Rows from block 5 of a small image classifier, named by matrix and row number. Rows with one number within an expert belong to one neuron, the router's apart. Each number is 128 + 32 x the weight over its row's rms, rounded and kept within 0 to 255. All counts start at 0.
Before each expert's rows are labels from the 100 images, of 14976, where the router gives the expert most weight on average: "lies over" is the class under the peak. Only what is clearly more common there than usual is listed. The data: Sentinel-2 satellite tiles (TerraMesh). In brackets: how many of the 100, against the usual share in percent.
# router: router (model.blocks.5.mlp.router.weight, 8x256, trained with AdamW), inputs 86-171
# up: expert up (model.blocks.5.mlp.up, 8x512x256), inputs 86-171
# down: expert down (model.blocks.5.mlp.down, 8x256x512, transposed), outputs 86-171

# expert 6
lies over: snow or ice (68 vs 13.8)
router.6 [160 109  71 141 115  99 129 132 130 136  97 100 131  84 157 133 123 159 155 167  90 196 124 127 120 131 149 124  88 174 122 161  97 160 117  97  69 205 165 144 135 108 143 167 123 135  98  87  86  58 111 147  82 157 164 182 155 113 128  75 113 117 105 130 133 121 155 148 134 139 163 109 112 110 114 198 147  94 148  63  83 182 188 133 102 166]
up.0 [141 152 101 121 110 130 124  99  93 171 149 115 132 188 141 109 115 124 113 121 153 161 205 120 115  67 163 110  81 132 106  83 120  90 107 117 120  90  56  96 142 179 166 125 167 155 138 114  85 168 119 173 166  86  95  88 134 155 120 160 114 132 129  85 169  99 136 148 203 124 161 207  91  76 131  71 129 123 130 104 133 125 177 174 116 113]
down.0 [101 103 155 123 123 139 133 177 157  77 161 155 163 170 156  68 118 108 138  94 129 161 110  85 154 144  98 128 135 187 139 113  72  83 176 118 165 195 162 154 147 122 183 121  99 194 115  97 123 130 121  98 106 208 178 111  96  72 165  62  97 139 140 119 105 120 148 149 170 134 122 135 113 181 155 126 134 137 146 136 113 136 143 177  76 147]
up.1 [116 157 135 101 145  98 119 143  95 156 107 140  97  76 173 140 126 140 145 183 146 112 129 122 136 170 169  84 121 141 154 138  81 166 170 141 144 151 174  87 109 124 137 156 138 123 194 146 104 101 108 162 106 137 145 137  95 141 142  96 185 123 130  90 104 110 124 145 132 166 162 120 132 122 151 119 102 164 143 104 197 100 122  88 154 145]
down.1 [132 117 171 111  75 177  71 163 153 109  73 119 138 146  95 139 105 128 132  99 141 185 170  86 140  85 115 105  99  93 123  93 152 100  66 174 143 115  69 130 129 184 126 109 123 153  83 145 123 157 121  55 130 149 162 112 232  93 137 103 152 108 111  97 118 109 128 133 148 129 108 136 156 151 160 132 141 130 152 131 124 131 110 192  92  49]
up.2 [200 107 109 100 114 158  65  87 129 151 146 150  94 165 126 120 173  89  93 105 173 150  85 139 102 143 124  97 132  86 148 124 161  88 144 158 102 123 170 139 187 103 124  95 142 168 108 160 139 121 129 121  72 146 145 115 148 102  92 151 111 109  62 103 149 136 157 121 106 181 182  51 180 116 126 154 145 150  66 109  69 190 124 194  89  99]
down.2 [ 81 179 147  92 129 138 120 139 115 163 118 102 108 160 148 143 135 153 146 127 146 167 175 167 126 138 147 158 127 109 128  88 215 146 116 103 147 141 135  93 176 127 143  70  92  63 165 147  99 140 154 142 158 117  78  90 178 172 164 104  99 100 157 178 153 142 163 175 112  92 172 118 134 143 104 132 148 145 177 160 120 106 122 115 113 154]
up.3 [ 27 103  69 111 132 130 157 130  95 108 125  98 103 198  87 153  87 134 138 120 130 159 137 151 158 143 112 180 116 145 112 133 104 132 109 124 103 118  89  62 101  75 210 146 173 102 134 116  85  89 106 141 133 130 120 142 140 168  96 138  47 124 155 117 162 159 117 123 191 150 133  70 177 146 123  84 138  47 145 109 126 112 153 111 146 154]
down.3 [148 137 172 154 132  83 179 162 134 117  92 162 142 126 138 152 120 206 115 155 118 105 119 134 107  80 105 179 108 112 105  88 137 138 129  99  74 100  97 169 134 170  78 122  99 142 131  85  62 148 175 105 111 132 206 119 172  34 129 134 182 129  78 174  53 104 114 112  76 150  94 164  76 135 102 127 160  37 132 154  42  87 156  88 118 138]
up.4 [ 74 201 109 115 127 181 161 123 113 117 146 148  92 124 138  93 120  66 140 145 156 154 143 135 123 175 134  83 169 151 142  78 156 112 122  91 163 107 131 123 195 146  84 134 149 150 178 122  96 108 106 138 148 144 158 116 105 165 123 113 177 113  70 111 136 101 144 159 167  45 167 134 176  88 117 122 129 158 173 138 156 136 134 111 130  94]
down.4 [153 119 155 114 103 128 118 118 116 130 139 123 116 150 154 131 180 137 145 104 183 151 141 103 112  27 160 107 106  92 116 116  83 133 123 159 103 184  98 134 158 165 122  97  78 124 155 136 136 141 112  41 173  96 131 129 144  57  55 191 138 105 117 120  69  66  92 147 144 166 185 149 106 167  78 163 131 169 120 118 146  99  95 109 131 118]
up.5 [111  83 111 148 109  93 125 152  87 124 111 134 148  89 151 152 157 130 117  99 113 167 203 118 104 184 167  94 111 171 118  55 130 145  84 166  91 155 144 138 205 143  96 235 132 153 182 112 134 145 140 132 111 119 121 105  85 132 119 107 145 149 173 112  84 175 134 129 191 102 178 124 116 122  86 109 150 100  97 147 141  82 155 116  81 100]
down.5 [ 73 101 199 168 186 127 111 131 124 147 124 115 116 201  31 102 176 152 136 102 129 118 105 159  53 125  96 138  69 120 120 129  84  89 124 152 145 125  97 129  90 105 146 115 149 125  42 128  78 146  84 112 120 134 156 125 191 164 145 141 149  91 172 112 132 129 137 112 160 110 128 109 140 123 165 123 124  72 144  78  59 107 103 129 116 121]
up.6 [125  89 156 160 107 113 142 115 106 191 130  95 133 111 112 151 174 146 124 138 140 219 103 165 134 108 132 136 108  68 199  95 123 144 122 103  97 140  80 158 114 176 148  91 166 132 120 172  90  90  98 146 119 138 124 166 110 142 110 108 110 120  92 135 136 214 167 134 168 107 157 121 157 126 161 133  88 199 172 110 119 174 151 151 150 194]
down.6 [114 204  71 123 182 195 105 172 117 194  81 136 154 125  98 112 128 124 158 140 150 140 131 162 116 155 150 138 156 149  82 133 137 147 141 127 154 138 121 121 102 125 127 112  49  84  79 175 145 127 155 151 122 127 122  56 134 147 154 131 167 103 129 188  80 149 115  80  47 115 136  86 120 144  73 175  36 151 129 100 108 112 138 109  47  55]
up.7 [ 94 115 163 188 156 187 143 130 139 171 116 105 111 131 132 136 138  74 101 124 147 123  95 161 133 127 117 125 139 117  65 223 160 149  77 130 130  50 133  86 136 135 165  57 128 135 110 107 165 120 150 143 102 170 141 136 112 123 125 167 171  89 164 163 140 144 104 152 142 113  88 168 148 180 176 181 134 131 134 221 156 102 140 107 163 135]
down.7 [127 119 152  96 103 117 105  96 149 131 148 105  99  95 186 152 159 100 103  81  65 120 157 136  94 126 134 213 123 138 115  57 161 106 139 152 106 132  84 176 121 136 139 129 122  96 115 160 105 190 145 123 121 105 119 191 147 121 137  96  89 112 137 196  80 125 146 155 159 124 131 185  69  94  99 140 130 142 162  79 144 112  72 184 140 143]
up.8 [ 70 112  91 110 108 142 180 136  71  86 157 102 181 119 125 150 130 106 127  81 132 145  85 110 119 149 140  72 175 183 130  98 130 135 116 123 168 193 158 137 109 126 147 148  96 181 127 138  92 151 151 156 135  84 143 110 137 107 110 177 191 174 133  52 135 147 109 118 123 128 128 129 106  85 100  94  99 123  24 157 141 160 110  81 100 125]
down.8 [234 113 137  94  91  68 109 158 124 107 190 134  72 119 103  95  74  65 140  83 156 145 116 143 173 155  94  99 162 131 125  91 171  93 154 182 103 119 140 115 141  95 116 111 109 104 168 160 124 142 163 150  88 132  68 129 155 130 115  97 119 106 125  99 125 170  82 126 110 118 154 107 150 103 154 171 166 123 120 128 194 130 130 184 133  97]

# expert 1
lies over: bare ground (53 vs 5); snow or ice (34 vs 13.8)
router.1 [154 160 149 167 143  99 101 124  96  33 136 111 115 121 105 196 113  65 101 132 121  88  99 153  92  65  90 134 174 107  79 113 111 117 165 108 160 116  82 124 101 130  77 131 128 113 135 123 138 120 161 176 133 176 136 141 125 168 153 147 159 139 150 200 156 192 106  93 151 137  72 135 105 104  42 154 188 141 167 108  90 120  76 153 113 118]
up.0 [ 55 125  85 133 137 231 110  96 162  95 102 128 124 127 137  96 181  92 108 131 162 160 111 162 143  85 152 128 173 120  99  71  79 144  90 137 155  69 130 113 119 121 115  98 148 110 170 118 130  99 150 144 134 121 151 137 140 193 140 162 146 118 146 114 113  95 150 191 149  99 110  94 106 116 146  62  67 128 137 141 158 153  63 123 110 161]
down.0 [ 80 156 163 138 143  52 133 119 170  54 117 153 136 181  84 172 149 173 160 164 132 122 146 102 147 142  62  84 112  92 130 164 175  48 182 145  85 177 129 128 115 118 112 169 118 201 116 158 123 117 103 132  48  81 109  99 115 121 124 123 157 172 127 129 111 115  78 155 123 148 132  77 164 113 118 152 124 117  76 134  96 144 152 151 166 192]
up.1 [145 107 163 176 154 146  68 137 132 157 155 120 149 227 173  73 123 129  89 133 158 159 163 104 114 128 156 174 150 117 151 107 190 172 105  89 135 164  92  73 193  99 138 195  98 177 127 107 152 111 163 139 150 146 159  93 105 146 123 121 134  45  85 129 136 131 170 149 147 129  97  94 182 125  76 106  52 102 170  84  99 151 125 224  77 123]
down.1 [168 132 135  48 132 157 141 109  83 160 187 158 145 136 139 115 191 119 125 106 147  93  82 168 102 144 117  93 164 115 126  96 101 180 160  87 126  89 159 118  93  78 154 154 152 165 114 113 117 110 145  80 181 133 120  96 139 109 144 145 142  84 139 119 109 146 116 129 119  69 141  89 114  96 171  82 175  77 134 197 132 166 107 112 135 141]
up.2 [162 149 129 190 178 138 138 114  72  68 174 112 132 113 153 175  99 172 107  89 136 164 147  91 117  89 126 121 180  81 162 147  72 127 109 126  98  85 158 124 148  81 151 137 187 182 133 140 138 107 152 126 117 120 105 113  79 156  83 145  72 100 146  97 149 110  89  91 171 123  99 113 123  84 127 121 191  51 187 120 107 125 107 127 120 149]
down.2 [107 146 114 170 152 113 127 126 171 101 148 189  86 172 133 117 123 117 116  86  77  33 109 115 107 150  17 113 147 213 146 160  48 141 123 125 125 126 136 194  88 149  75 133  89 131 116 167 140 113 106  76 130 138 134 134 195 122  99 123 185 101 137  82 108  81  64 143 123 135  99 140 101 109 146  93 133 195 137 103 169 125 137 142 164  96]
up.3 [131 150  98 146 160 133 133 159 158 144  98 150 153 104 120  82  98 133 179 108 146 151 108 122 128 135 117 100  47  85 114 156 123  84 157 180 142 136 119 150 133  83  94 177 136 164 154  99 148 177 127 197 189 101  77 122 142 112 138 152 117 106 161  80  74  89  73  90  70 201 173 107 177  80 169 131 135 116 131 155 188 151 175 120 117 172]
down.3 [128 217  85 200  78 108 122 179 162 157 101  74 115 143 116 153 135  97 151 132 130 154 181 148 137 111 106 162 137 157 127 193 171 107 156 114 161 102 120 159 148 117 129 138 140 158 138 135  89 125 125 128 142 101 151 179 138 109 126 105  63 167  71 141  85 171 146  82 148  92 155 236 127 119 183 174 115 107 143 144  78 134 139 117 141 126]
up.4 [132 147 135 117  98 143 175  88 133 111 102 127 123 152 113 176  99 121 120  90 100 135 161 180 128 152  80 135  58 156 124 125 128  98 158 142 118 121 146 106 141 122 125 119 101 143 103 138 152 164 133  65  94 177 144 109 104 120  79  90 174 167  84 125 139  83 159 147 181 107 104 107  80 175 163 142 138 115 112 146 123 107 131  93 112 100]
down.4 [ 96 151 161 111 172 104 102  83 152 171 150  85 140  85  96 105 140  94  94 158  79 101  77 127 189 143 165 101 177 122 144 127 146 156 130 144 119 170 123 140 104 166 203 148 109 185  87 140  77 158 157  60 129 124 129 187 157 165 161 104 112 165 116 146 153  77  68 147 138 121 161 145  77 144 112 175 159 142 125 128 128 104 174 111 152 157]
up.5 [148 137  98 160  96 105 107  73  84  51 122 103 131 177 156 163 166 109 146 110 178  88 144 123 146 135 140 127 117 133 110  82 117  94 142 174 132 138 169 129 166  86 193 142 148 130 111 141 107 184 112 121 108 163 117 135 191 146 109 169 132 175 115 112  65 131 169  61 153 144 126 124 138 169 125 110 159 184  80 155 110 111 120 114 210 157]
down.5 [ 61 145 158 146  82 147 140 118 146 132 118 145 123  73 109 136 117 162 139 176  81 182 118  97 114 138 196 130 165 135 121 142  87  80 107  71 142 171 127 117 141 142  94 126 124 193 154 111 115 158 119 151 186  76  93 109 170 116  81 160  61 206 143  76 128 100 141 172  95 197 135 176 105  80 102 176 108  84 164 108  98 171 192  98 116  90]
up.6 [ 96 107 148 143 132 151 156 157 133 181 139  92 130 127  68 156 112 142 108 139 155 131 119  70 118 115 180 118 139 106 125 103 146 142  99  92 187 158 116 147 129 105 141 207 137 139  87 165 130 112 131 115 111  97 141 115 151 123 176  70 135 199 157  81 159 154 158  78 105  91 161  81 103 134 170 155  99 120 139 146 168 123 108 139  90 125]
down.6 [131 123  89 122 108 197 182 119 155 165 126  84 116 102  97 101 148  99 186 152 133  89 153 143 156 146 130 104  94 111 131 138 196 122 157 164  95 106 218 125 145 150 151 105 121 111 115  82  91 112 125  54 135 154 108  93 148 116  87 149 117 121 163 143 119 105 115 136 104 133 162 137 105  90 127  93 129 192 147 136 146  75 131 120 134 131]
up.7 [124 142  88  58  87  89 127 142 112  98 163  80 121 128 119 173 113 132  95  94 135  78 139 112 173  62  94 186 120 126 182 116 154 133 141 162 115 123 117  88 136 135 116 143 172  83 136 128 129  87  61 119 150 210  86 158 154 142 176 127 195 121 103 154 179 129 126 143 138 126 145 166 179  74 111 137 139  93 114 195 146  78 145 131 162 176]
down.7 [122  80 129 149 145 160 139 119 111  97 184 112 124 120  86 119  44 114 185 151 143 147 121 104 103 159 122 141 100 131  92 173 123 121 129 107  84 126 191 128 191 162 139  94 121 124 102  96  85 123 160  41 144  84 145  91 181 127 148 131 121 139 107 131 201 142  83 156 144 143 157 154 158 105  94  73 131  90  90 133 107 132 149 150 101  72]
up.8 [191 124 104 171 175 127 121 134 157 124 100 113 109 134  88 145 126  83 136 111 170 126 162  93 136 125 112 135 109 124 148  94 123 132 101 106  65 120 136 116  85 155  93 131 121  78 158 132 100 216 139 103 155 101 135 109 131 114 133 139 121  94 112  77 100 133 183 128  88 152 151 175 119 140 101  97 117 129 184 125 115 110 121 126 109 128]
down.8 [137 115 103 119 140 137 139 125 121 125 138 124 104 131 156 116 133 158  93 145 139 119  95 158 139 119  64 143 119 159  98 180  28 143 145  84 120 122 116 106 104 139 157 107  71 163 156 132 129 101 130 157 166 137 101  71 139 103 161 160 102 130 129  98 154 135 126 121 107 158 162 154 148 107 165 160 136 128 159 211 136 164 111 128 136 117]

# expert 2
lies over: snow or ice (59 vs 13.8)
router.2 [ 90 112 118 127 171 103 128 158 149 117 153  97 107 191 119  90 137  76 173  90 126 121  95  93 143 124 111  97 197 160 132  85 178 153 160 126 172 148  94 104  94 109 161  86 106 106 143 106 116 160 145 118 133 170 106  93  92 133 127 124 170  96 179 172 115 188  95 117 124 149 109 115 190 143 113 129 111 171 117 157  89 102  98 160 115  98]
up.0 [154  77 131 167 102 106 144 114 123 162 122 108 114 127 155 119 135 183 102 122  99 146 120  83 137 138  99 196 112 149 153 199  71  72 138 117 111 134 192 104 174 127 102 125 106  73 133 138 141 104 141 160 109 181 136 100  94 111 183 179 158 107 151 117  75 156  81 121  90 126  82  97 133 162 103 132 133 115 132 122 116 173 137 167 168 114]
down.0 [146 147 136 112 170 132 126 131 120 175  79 131 153  55  91  53  88 147 126 134  89 168 152 158 135 138  72 153 116 183 150  80  84  82 202 153 207 141 162 134  71 165 135 154 104 144 160  57 114 136  95 107 156 123 122 108 128 121 104 128 180 163 128  62 119 147 160 199 144 160 111 169 135 132 142  93 136 108  44 171 144 100 129 120 117 116]
up.1 [158  76 157 155  96 117  92 135 140  82  82 157 106 146 185 100 168  94 127 170  91 138 132 163 112 149 150 152  86 114  78 108  52 108 136  68 137 101 174 161 154  79 125 105 150 128 135 147 146 100 109  77 136 110 161 130 145 209 124 102 132 186 167 127 135  94 103  72 155 150 117 121 129  76  98 143 123  69 103  72 132  77  80 107 132 181]
down.1 [118 120 141  46 179 106  77 127 117 116 137 120 145 164 123 122 107 121 147 194 100 118  81 182 164 156  67 144  71 109 152  70 127  99 117 110 125 131  56 101 150 150 119  91 102 135 131 108 167  68 138 136 120 175 117 172  53 124 135 129 121 127  98 121 167 102 151 152 129 147 185 181  98 140 127 136 107 167 124 129 108 121 123 129 112 147]
up.2 [ 83  99 132 160 128  92  92  91 100 158 146 130 134 179 145 113  92  94 137 118 139 146  92 127 128 131  95 111  99 151  86 173 138 100 150 118 146 171  88 140 207 220 111 138  84 130 113  87 140 176  83  77 188  82 131 137 198 112  86 140 148 121 112 156 151 107  56  73 186 166  90 107 116  94 155 121 105 161 156 156 144 107 130 117 111 103]
down.2 [169 103 120 106  77  88 160 129 104 124 134  96 145 176  86 104  81 116 130  87 128  65 113  37 160 102 110 133 125 120 115  87 123 135 129 139 131 155 141 121  26  97 193 117  61  97 168 136 140 127 183 104  86 120 137 134  80 132 118 114 142 184  89 148 102 197  97 132 138 110  98  75  64 183 129 163 116 157 136  75 113 115  97 143 126 109]
up.3 [143  90  85 152  92 153 127 123  98  99 100  92  86 152 144 202 168  89 189 130  84 173  95 115 150 175 114 129 151  77 156 152 157  80 104  99 108 105 133  87 141 134 150 139 152 162 131 164 116 109 132 101 127  96 151 161 151 115 157 110 117  95 164 199 135  97 114 137 113 186  99 127 125 139 114 166  89  96 133  82 134 160 159 140 153 118]
down.3 [ 99 122  91 158  98 103  88 108 159  79 156 187 166 123  61 152  94 172 148 168  90 135 149 127 115  96 129  97 141 145  90 125  64 132 157 109 157 146 137 167 207 128 157  95 167 104 163 115 191 185 131 172  86 152 128 113 126 175 105  88 158  80  64  98 189 143  64 153  99 152 153  80 132 153 186  77 127  96 149 107 141 118  90 127 128 132]
up.4 [150 105 109 126 190  89 120 122 126  92  49 174 111 175 119 157 137  56  95 130 180 125 144  87 136 134 120 128 116 169 140 168 163 112 193 135 115 119 169 172 150  73 143  98 133 185 148 140 174 140 121 135 122 169  67 196 138 147 101 182  79  94 126 135 128 162 111 147  45  88  43  79 150 116 116 164  95 120 146 142  97  90 119 129 196 121]
down.4 [133 128 148 134 123  84 105 115 101 122 111 124 136 115 137 131 162  88 136 131 125 137 134  82 155  83 108 146 122 131 130  90 120 172  22  85 172 154 161 102 169 125  86 130  49 122 136 165 104 148 166 157 127 138 100  83 146 159 102 127 152 113 126 135 113 135 137  78 108 182 168 184 130 168 193 133 182 123 116 145  72 147  76 125 162 120]
up.5 [128 111 141 131 112  71 178  85 117 127 160  95 137 125 151  84 154 137 163 119 148 175 171 142 112 157 103 168 113  97  80 192 150 199 138  97 111  98 146 145 113  98  84 145  75 145 125 122  29 181 133 131  87 119 157 167 117 139 125 142 114 126 125 123  78 151 100 155 101 153 126 133 135 118 132  76 133 105 133 122 119 201  85 116 111 146]
down.5 [159 104 179  87 122 130 133 104 103 177 129 140 158  82 153  91  70 129 179 141 112  59 159 150 143  48 123 144 176 108 140 139  50 198 115 147 162 115  86 161 110 145 115 106 144 127 148  90 182 129 158 113 117 118 149 135 139 121 122 123 140 152 139  95  99 115 124 132  98 134 129 133 154 130 182 137 125  83  77 124 210  66 145 116 183 104]
up.6 [137  94 157 166  88  79 117 131 157 143 142 112 224 114 158 108 156 143 114 197 150 127  55 110 128 133 145 137 127  87  94  93 145 174 116  82  83 152 139 111 101 140 121 111 132 101 157  75 140 150 150 111 119  60 122 182 169 140 167  85 149 173 143 151  92 124 130 109 158 101  96 126 150 140 115  89 142 128 113 143 152 148 137 188 133 113]
down.6 [142 157 146 160 165 100 125 138 177 109 140 143 150 101 115 160  95 136 152 148 151 114 110 153 168  95  79 142 127 125 136 112  56 176 107  88 118  96 120 136 116 109  92 166 178 152  98 165 128 159  77  64 138 113 155 115 151  91  94 153 100 117 131 173 172  72  57 178 127 189  79 140 138 136  74 136 160 115  98 150 121 161 114 142  71 158]
up.7 [152 198 117  79 114 181 167 144 167 151  59 152 152 129  95 157  56 101 111  74 170 180 124 113 166 127 124 163 116  76  13  96 141 101  90 138 206 127  60 133  88 162  96 136 145 144  96  99 114 145 180 120 202 209 118 119 149 120 107 118  96 163 136 130 138 134 119  84 130 126 163 100 197 134  87 156 132 176 114 113 167 150 150 144 176 128]
down.7 [158  90 153 117 108  66  45 140 139 108 221  82 126 115 140 100 147 109 173 101 140  78 146 131 170 130  79 123 105 167  68  87 125 129 166 102  73 143 110 133 150 132  98  58 129 153 100  91  85 154 143 137 169  65 133 129 150 166 127 154 176 149 114 102 154 158 110 146 129 101 159 135 127 148 129 153 130 180  91 156  74 179  92  95 164 112]
up.8 [ 95 169 128 125 187  82 126 150 101 114 162 106 137  85 147  49 120 111 100 123  75 130  76 154 134 115 188 111 111 134 127 135 163 159  91  95 179  64 111 118 115  81 154 174  93 152 127 165 113 123 116 130 112  71 173 115 134 192 189 120 143 170 105 120 120 109 120 153 125  45 111  95 111 129 105 160 143 151 124 197 140  69 143 175 175 107]
down.8 [102 120 163 154 119  65 164  50 111 186 123 167 146  49 147 144 123 146 123 129 106 106 133 110 105 156  99 153 103 137 194 110 114 144 167  68 136  88 115 154 134 135 122 149 105 130 184  77 137 163  87 177 157 119 131 107 149 151 192 109 117  69 146 128 135 105 107 135 142 138  99 140  91  97 161 142 118 201 129 154 115 145 145 112 126 139]

# expert 5
lies over: water (90 vs 11.2)
router.5 [102 101 141  87 133 108 129 157 132 103 121 125 125 174 150 154 182  88 140 115 124 167 142  99 171 152 186  68  83 148 150 164 161 181 133 130 151 138 111 130 167 118 145 113 103 178 116 169 105 150 189 128 151  90 148 107 106  99 145 185 103 121 134 140 137  90 102  84 107 142 135 102 149 209  88  97 112 156 135 107 110 101 128  88 147 172]
up.0 [181  92 157 128 140  86 142 110 125 118 154  45 138 143 167 150 127 137 145 108 137 104  77 137 129 115 126  63 124 121  94 104 149 173 158 165 118 111 145 166 168 143 103 113 138 135 152 172 108 146  84 193  78 175 125  84 127 145  98  98 129 147 137 184  96 173 107 127 116 168 145 107 110 142 131 167  94 127 143  95 122 126 127 150  31 118]
down.0 [155 128 173 102 135 112 167 142 166 135 183 140 148 113  95 100 145 131 147 167 138 134  36 133  85 149 139 175 136 152 111 149 180 145 146 126 101 114 131 178 156 114 143 144  52 147 151 156 111  70 105 152 135 147 125 135 152 128 122 123 115  94 138 151 124  83 162 120 149 106  97 124 114 151 165 129 116 109 148  49 138  64  86  98  97  86]
up.1 [160 161 164 154 106  70 103 137 116 113 143  99 138 123 166  94 135 137 106 111 118 102 139 141 100 138  98 130 120 116  37 183 158 118  99  83  75 146 147 139  93 124 170 147 174 146 110 124 147 150 142 159 117  82 113 114 210 124  82 109 125 138 116 162 135 111 110 136  88  97 163 133  45 157 159 142 184 119 101 145 128 149 112 145 141 123]
down.1 [132  81 103 202 114  72  92 186 129  77 119  97  91 154 134  97 164 128  80 158 110 126 127 134 179 126 115 142 136 159 155 100 142 131 142 163 108 113 101 138 102 153 114 104 172 165 132 146 144  72 122 108 106 103 129 142 122 141 163 150 129 113 123  72 133 136 108 163  92 133 102  94 131 215 147 177 148  77 121 121 151  99  73 123 166 124]
up.2 [141 139 169  96 116 155 171  98 115 102 117 124 104 105 154 149 117  84 183 172 134 147 117 146  47 136  79  88 149 152 106  85  68 114 161 146 218 112  89 227 122 138 193 150 142 139 139 111 101 161 109 152 138 141 151 113 105 117 111 137  86 144  98 171 103 102 122 134 175  81 116 114 106 175 117 103 179 156  87 159 163 104 174 141 141 100]
down.2 [102  93 173 185 174  47  97 125 146  78 154 160 108 110 109 136 125 116 123 155 103 142 110  98 130  96 178  99 103 128 150 100  88 123 145  79 128 143 115 119 199 148 117  92 161 137 148 135 122 145 114 193  91 123 120  88 169 139 232 125 202 140 181  87 145 138 108 121 119  84 131 108  99 140 159 188 124  89 131 183  83 150 115 143  72  89]
up.3 [111 126 154  79 139 124 138  60 107 102 100 112  79 140 138  94 129 121 165  72 177  78 141 107 136 191 127 143 184  61 104 161  91 131 153 121 154 204 136 135 134 194 144 165 149 159 152  87  90 104 159  97 147 149 141 113 135 120  86  56 114  77 124 100 161 142 112  87  97 130 152 139 117 132  94 155 134 123 132  95 104 159 209 104 100 156]
down.3 [142 100 121 105 160 123  91 177  84 105 130 103 122 117 167 134 109 122  66 117  95  74 135 108 163 157  90 162 165  91 119 131 204 175 166 132 146 112 174 166 179 150 103 160 131 134  94 121 126  98 144  76  93 156 171 170 109 127 141 142 119 134 110 147  61 126 121 166 107   0 107 132 118 124  79 160 160 126  97 114 139 115 125 153 156 158]
up.4 [117 116  91 136 157 166  98  80 145 147 159 124  72 146 141 128  80  84 150 161  84 144 143 126  88 149 181 148 170  87 136 130 110 115  85 143 126 161 168 143 134  35 119 123 129 150 139  68 156 166 133 147 150 150 110  74 174 144 125 136 134 145  95  74 122  95 104  94 129 141 134 124 162  78 140 124 142  85  45 111 100 111 132 166  86 184]
down.4 [150 115 168 122 131 148 161 137  85 116 173 160 138 126  86 167 222 122 201  91 132 147 113 146 134  77 177 148 130  91  41  94 126 127 148 106 156 127 130  93  99  67 145 105 117 186 135 152 155 161 110 173 162  86  89 115 177 199 128 128 112 147 120 120 132 106  95 121 128 110  97 127 177 122 161 150 153 146 119 177 100 189 136 130 116  94]
up.5 [205 105 178 150  95 146  76 149 133 158 130 135 169 129 117 158 172  99 124 129  76 160 127 130 136 108 120 142 126 104 127 141  91 153  76  95 168 117 112  78 174  99 109  88 164 119 127 113 115 138 149 178 131 172 131 127 103 146  81 132 117  82 146 156 180 148 137  99 149 127 102  83 138 185 194 158 187 167 114 176 111  93 109 147 142  99]
down.5 [ 99 167  91 151 154  88 153 158 178 153 131 174  93 165 176 133 108 119 194  98 103 128 123 112 128 165  69 125  92 183  90 185 151 129 127 146 129  95 154 122 114 106 150 113 126 145 112  92  87 169 101 148 192 151 146 102 128 103 132 114 153 153 144  92 131 128  90 185 144 134 164 132 132 100  35  91 152 125  68 159 116 153 127 147 108  91]
up.6 [166 183 102 104 141 123  92 113 132 102 142  85  70 100 120  47 144 143 147 154 118 133 173 185 177  77 163  90  98 121 137 138 144  87 106 113 108 165  33 144 146 104 131 127  82 163 134 141 119 138  70 131  86  77 102 107 126 127 160 150 127 129  54 148 101 132 162 122 160 142 208 185  46 162 107 178 105 142 133 123 101 143  89 153 142 166]
down.6 [160 161 116 132 164 152 153 154 143 126 163 137 194 145 157 192 123 167 131 143  66 147 125 146 153 126 117  87 148  98 141 165 123 150 196 164 154 109 150 115 134 123  73 118 117  78  84  96  81 108 112 164 125 137 113 135 138 143 144 105 130 134 181  40 123 129 106  96  82 142 112 155 120 122 145 130 108 116 152 148 157 207 144 152 122 105]
up.7 [124 138  76 116  88 106 124  81 106 124 185 124 108  62 138 149  84 182 147  86 113 148 136 128 145 134 161 105  76 135 117 132 139 100 117  72 190  93 144 128 182 128 145 133 134 206 184 105 140 182 121  77 121 157 117 136 145 130  76 187 134 126 130 168 110 119 181 101 108 156 130 108 172 142 118 107 107 142 128 115 163  92 108 232 124 103]
down.7 [138 143 118 101 126 157 140 135 134 134 141 109 106 106 102  88 123 163 145 193 138 106 176  94  95  65  99 102  78 166 116 146 106 155 124 141 122 153  93 114 115 149  92 128 166 110 176 119 112 149 182 198 127 131  93 102  95  97 140 121 132  94  98 115  44  92 121 208 137 141 139  85 109 173 134 125 156 146 110  70 181 108  88 144 176 163]
up.8 [ 99 150 103 128 120 116  88 122 147  81 168 135 113 113 133 125 135  89 101 149  97 118 156 128 123  80  76  92 142 140 186 162 116  85  89  94 147 143  91 153 172 104 115 151 123 150 112 150 109 163 131 163 148 101  81  79 168 129 129 130 129 135 181 128 141 100 168 147 126 122  92 119 123 195 112 164 128  96  91 174 151 119 120 194 121 128]
down.8 [156 106 103 132 100 135 155 133  89 200 172 147  71 136  78 110  86 204 125  92 138 146  88 115 195 131  98 163 114 126  95 105 111 173  99  87 128 120  99 176 146 126 210 164 171 162 135 167  85 145 164 177  55 144  77 117 137 168 121 153 119 114  99 157 148 157 157  93 129 127 151 139 113 136 109  91 133  89 130 123  97  99  98 177 157 144]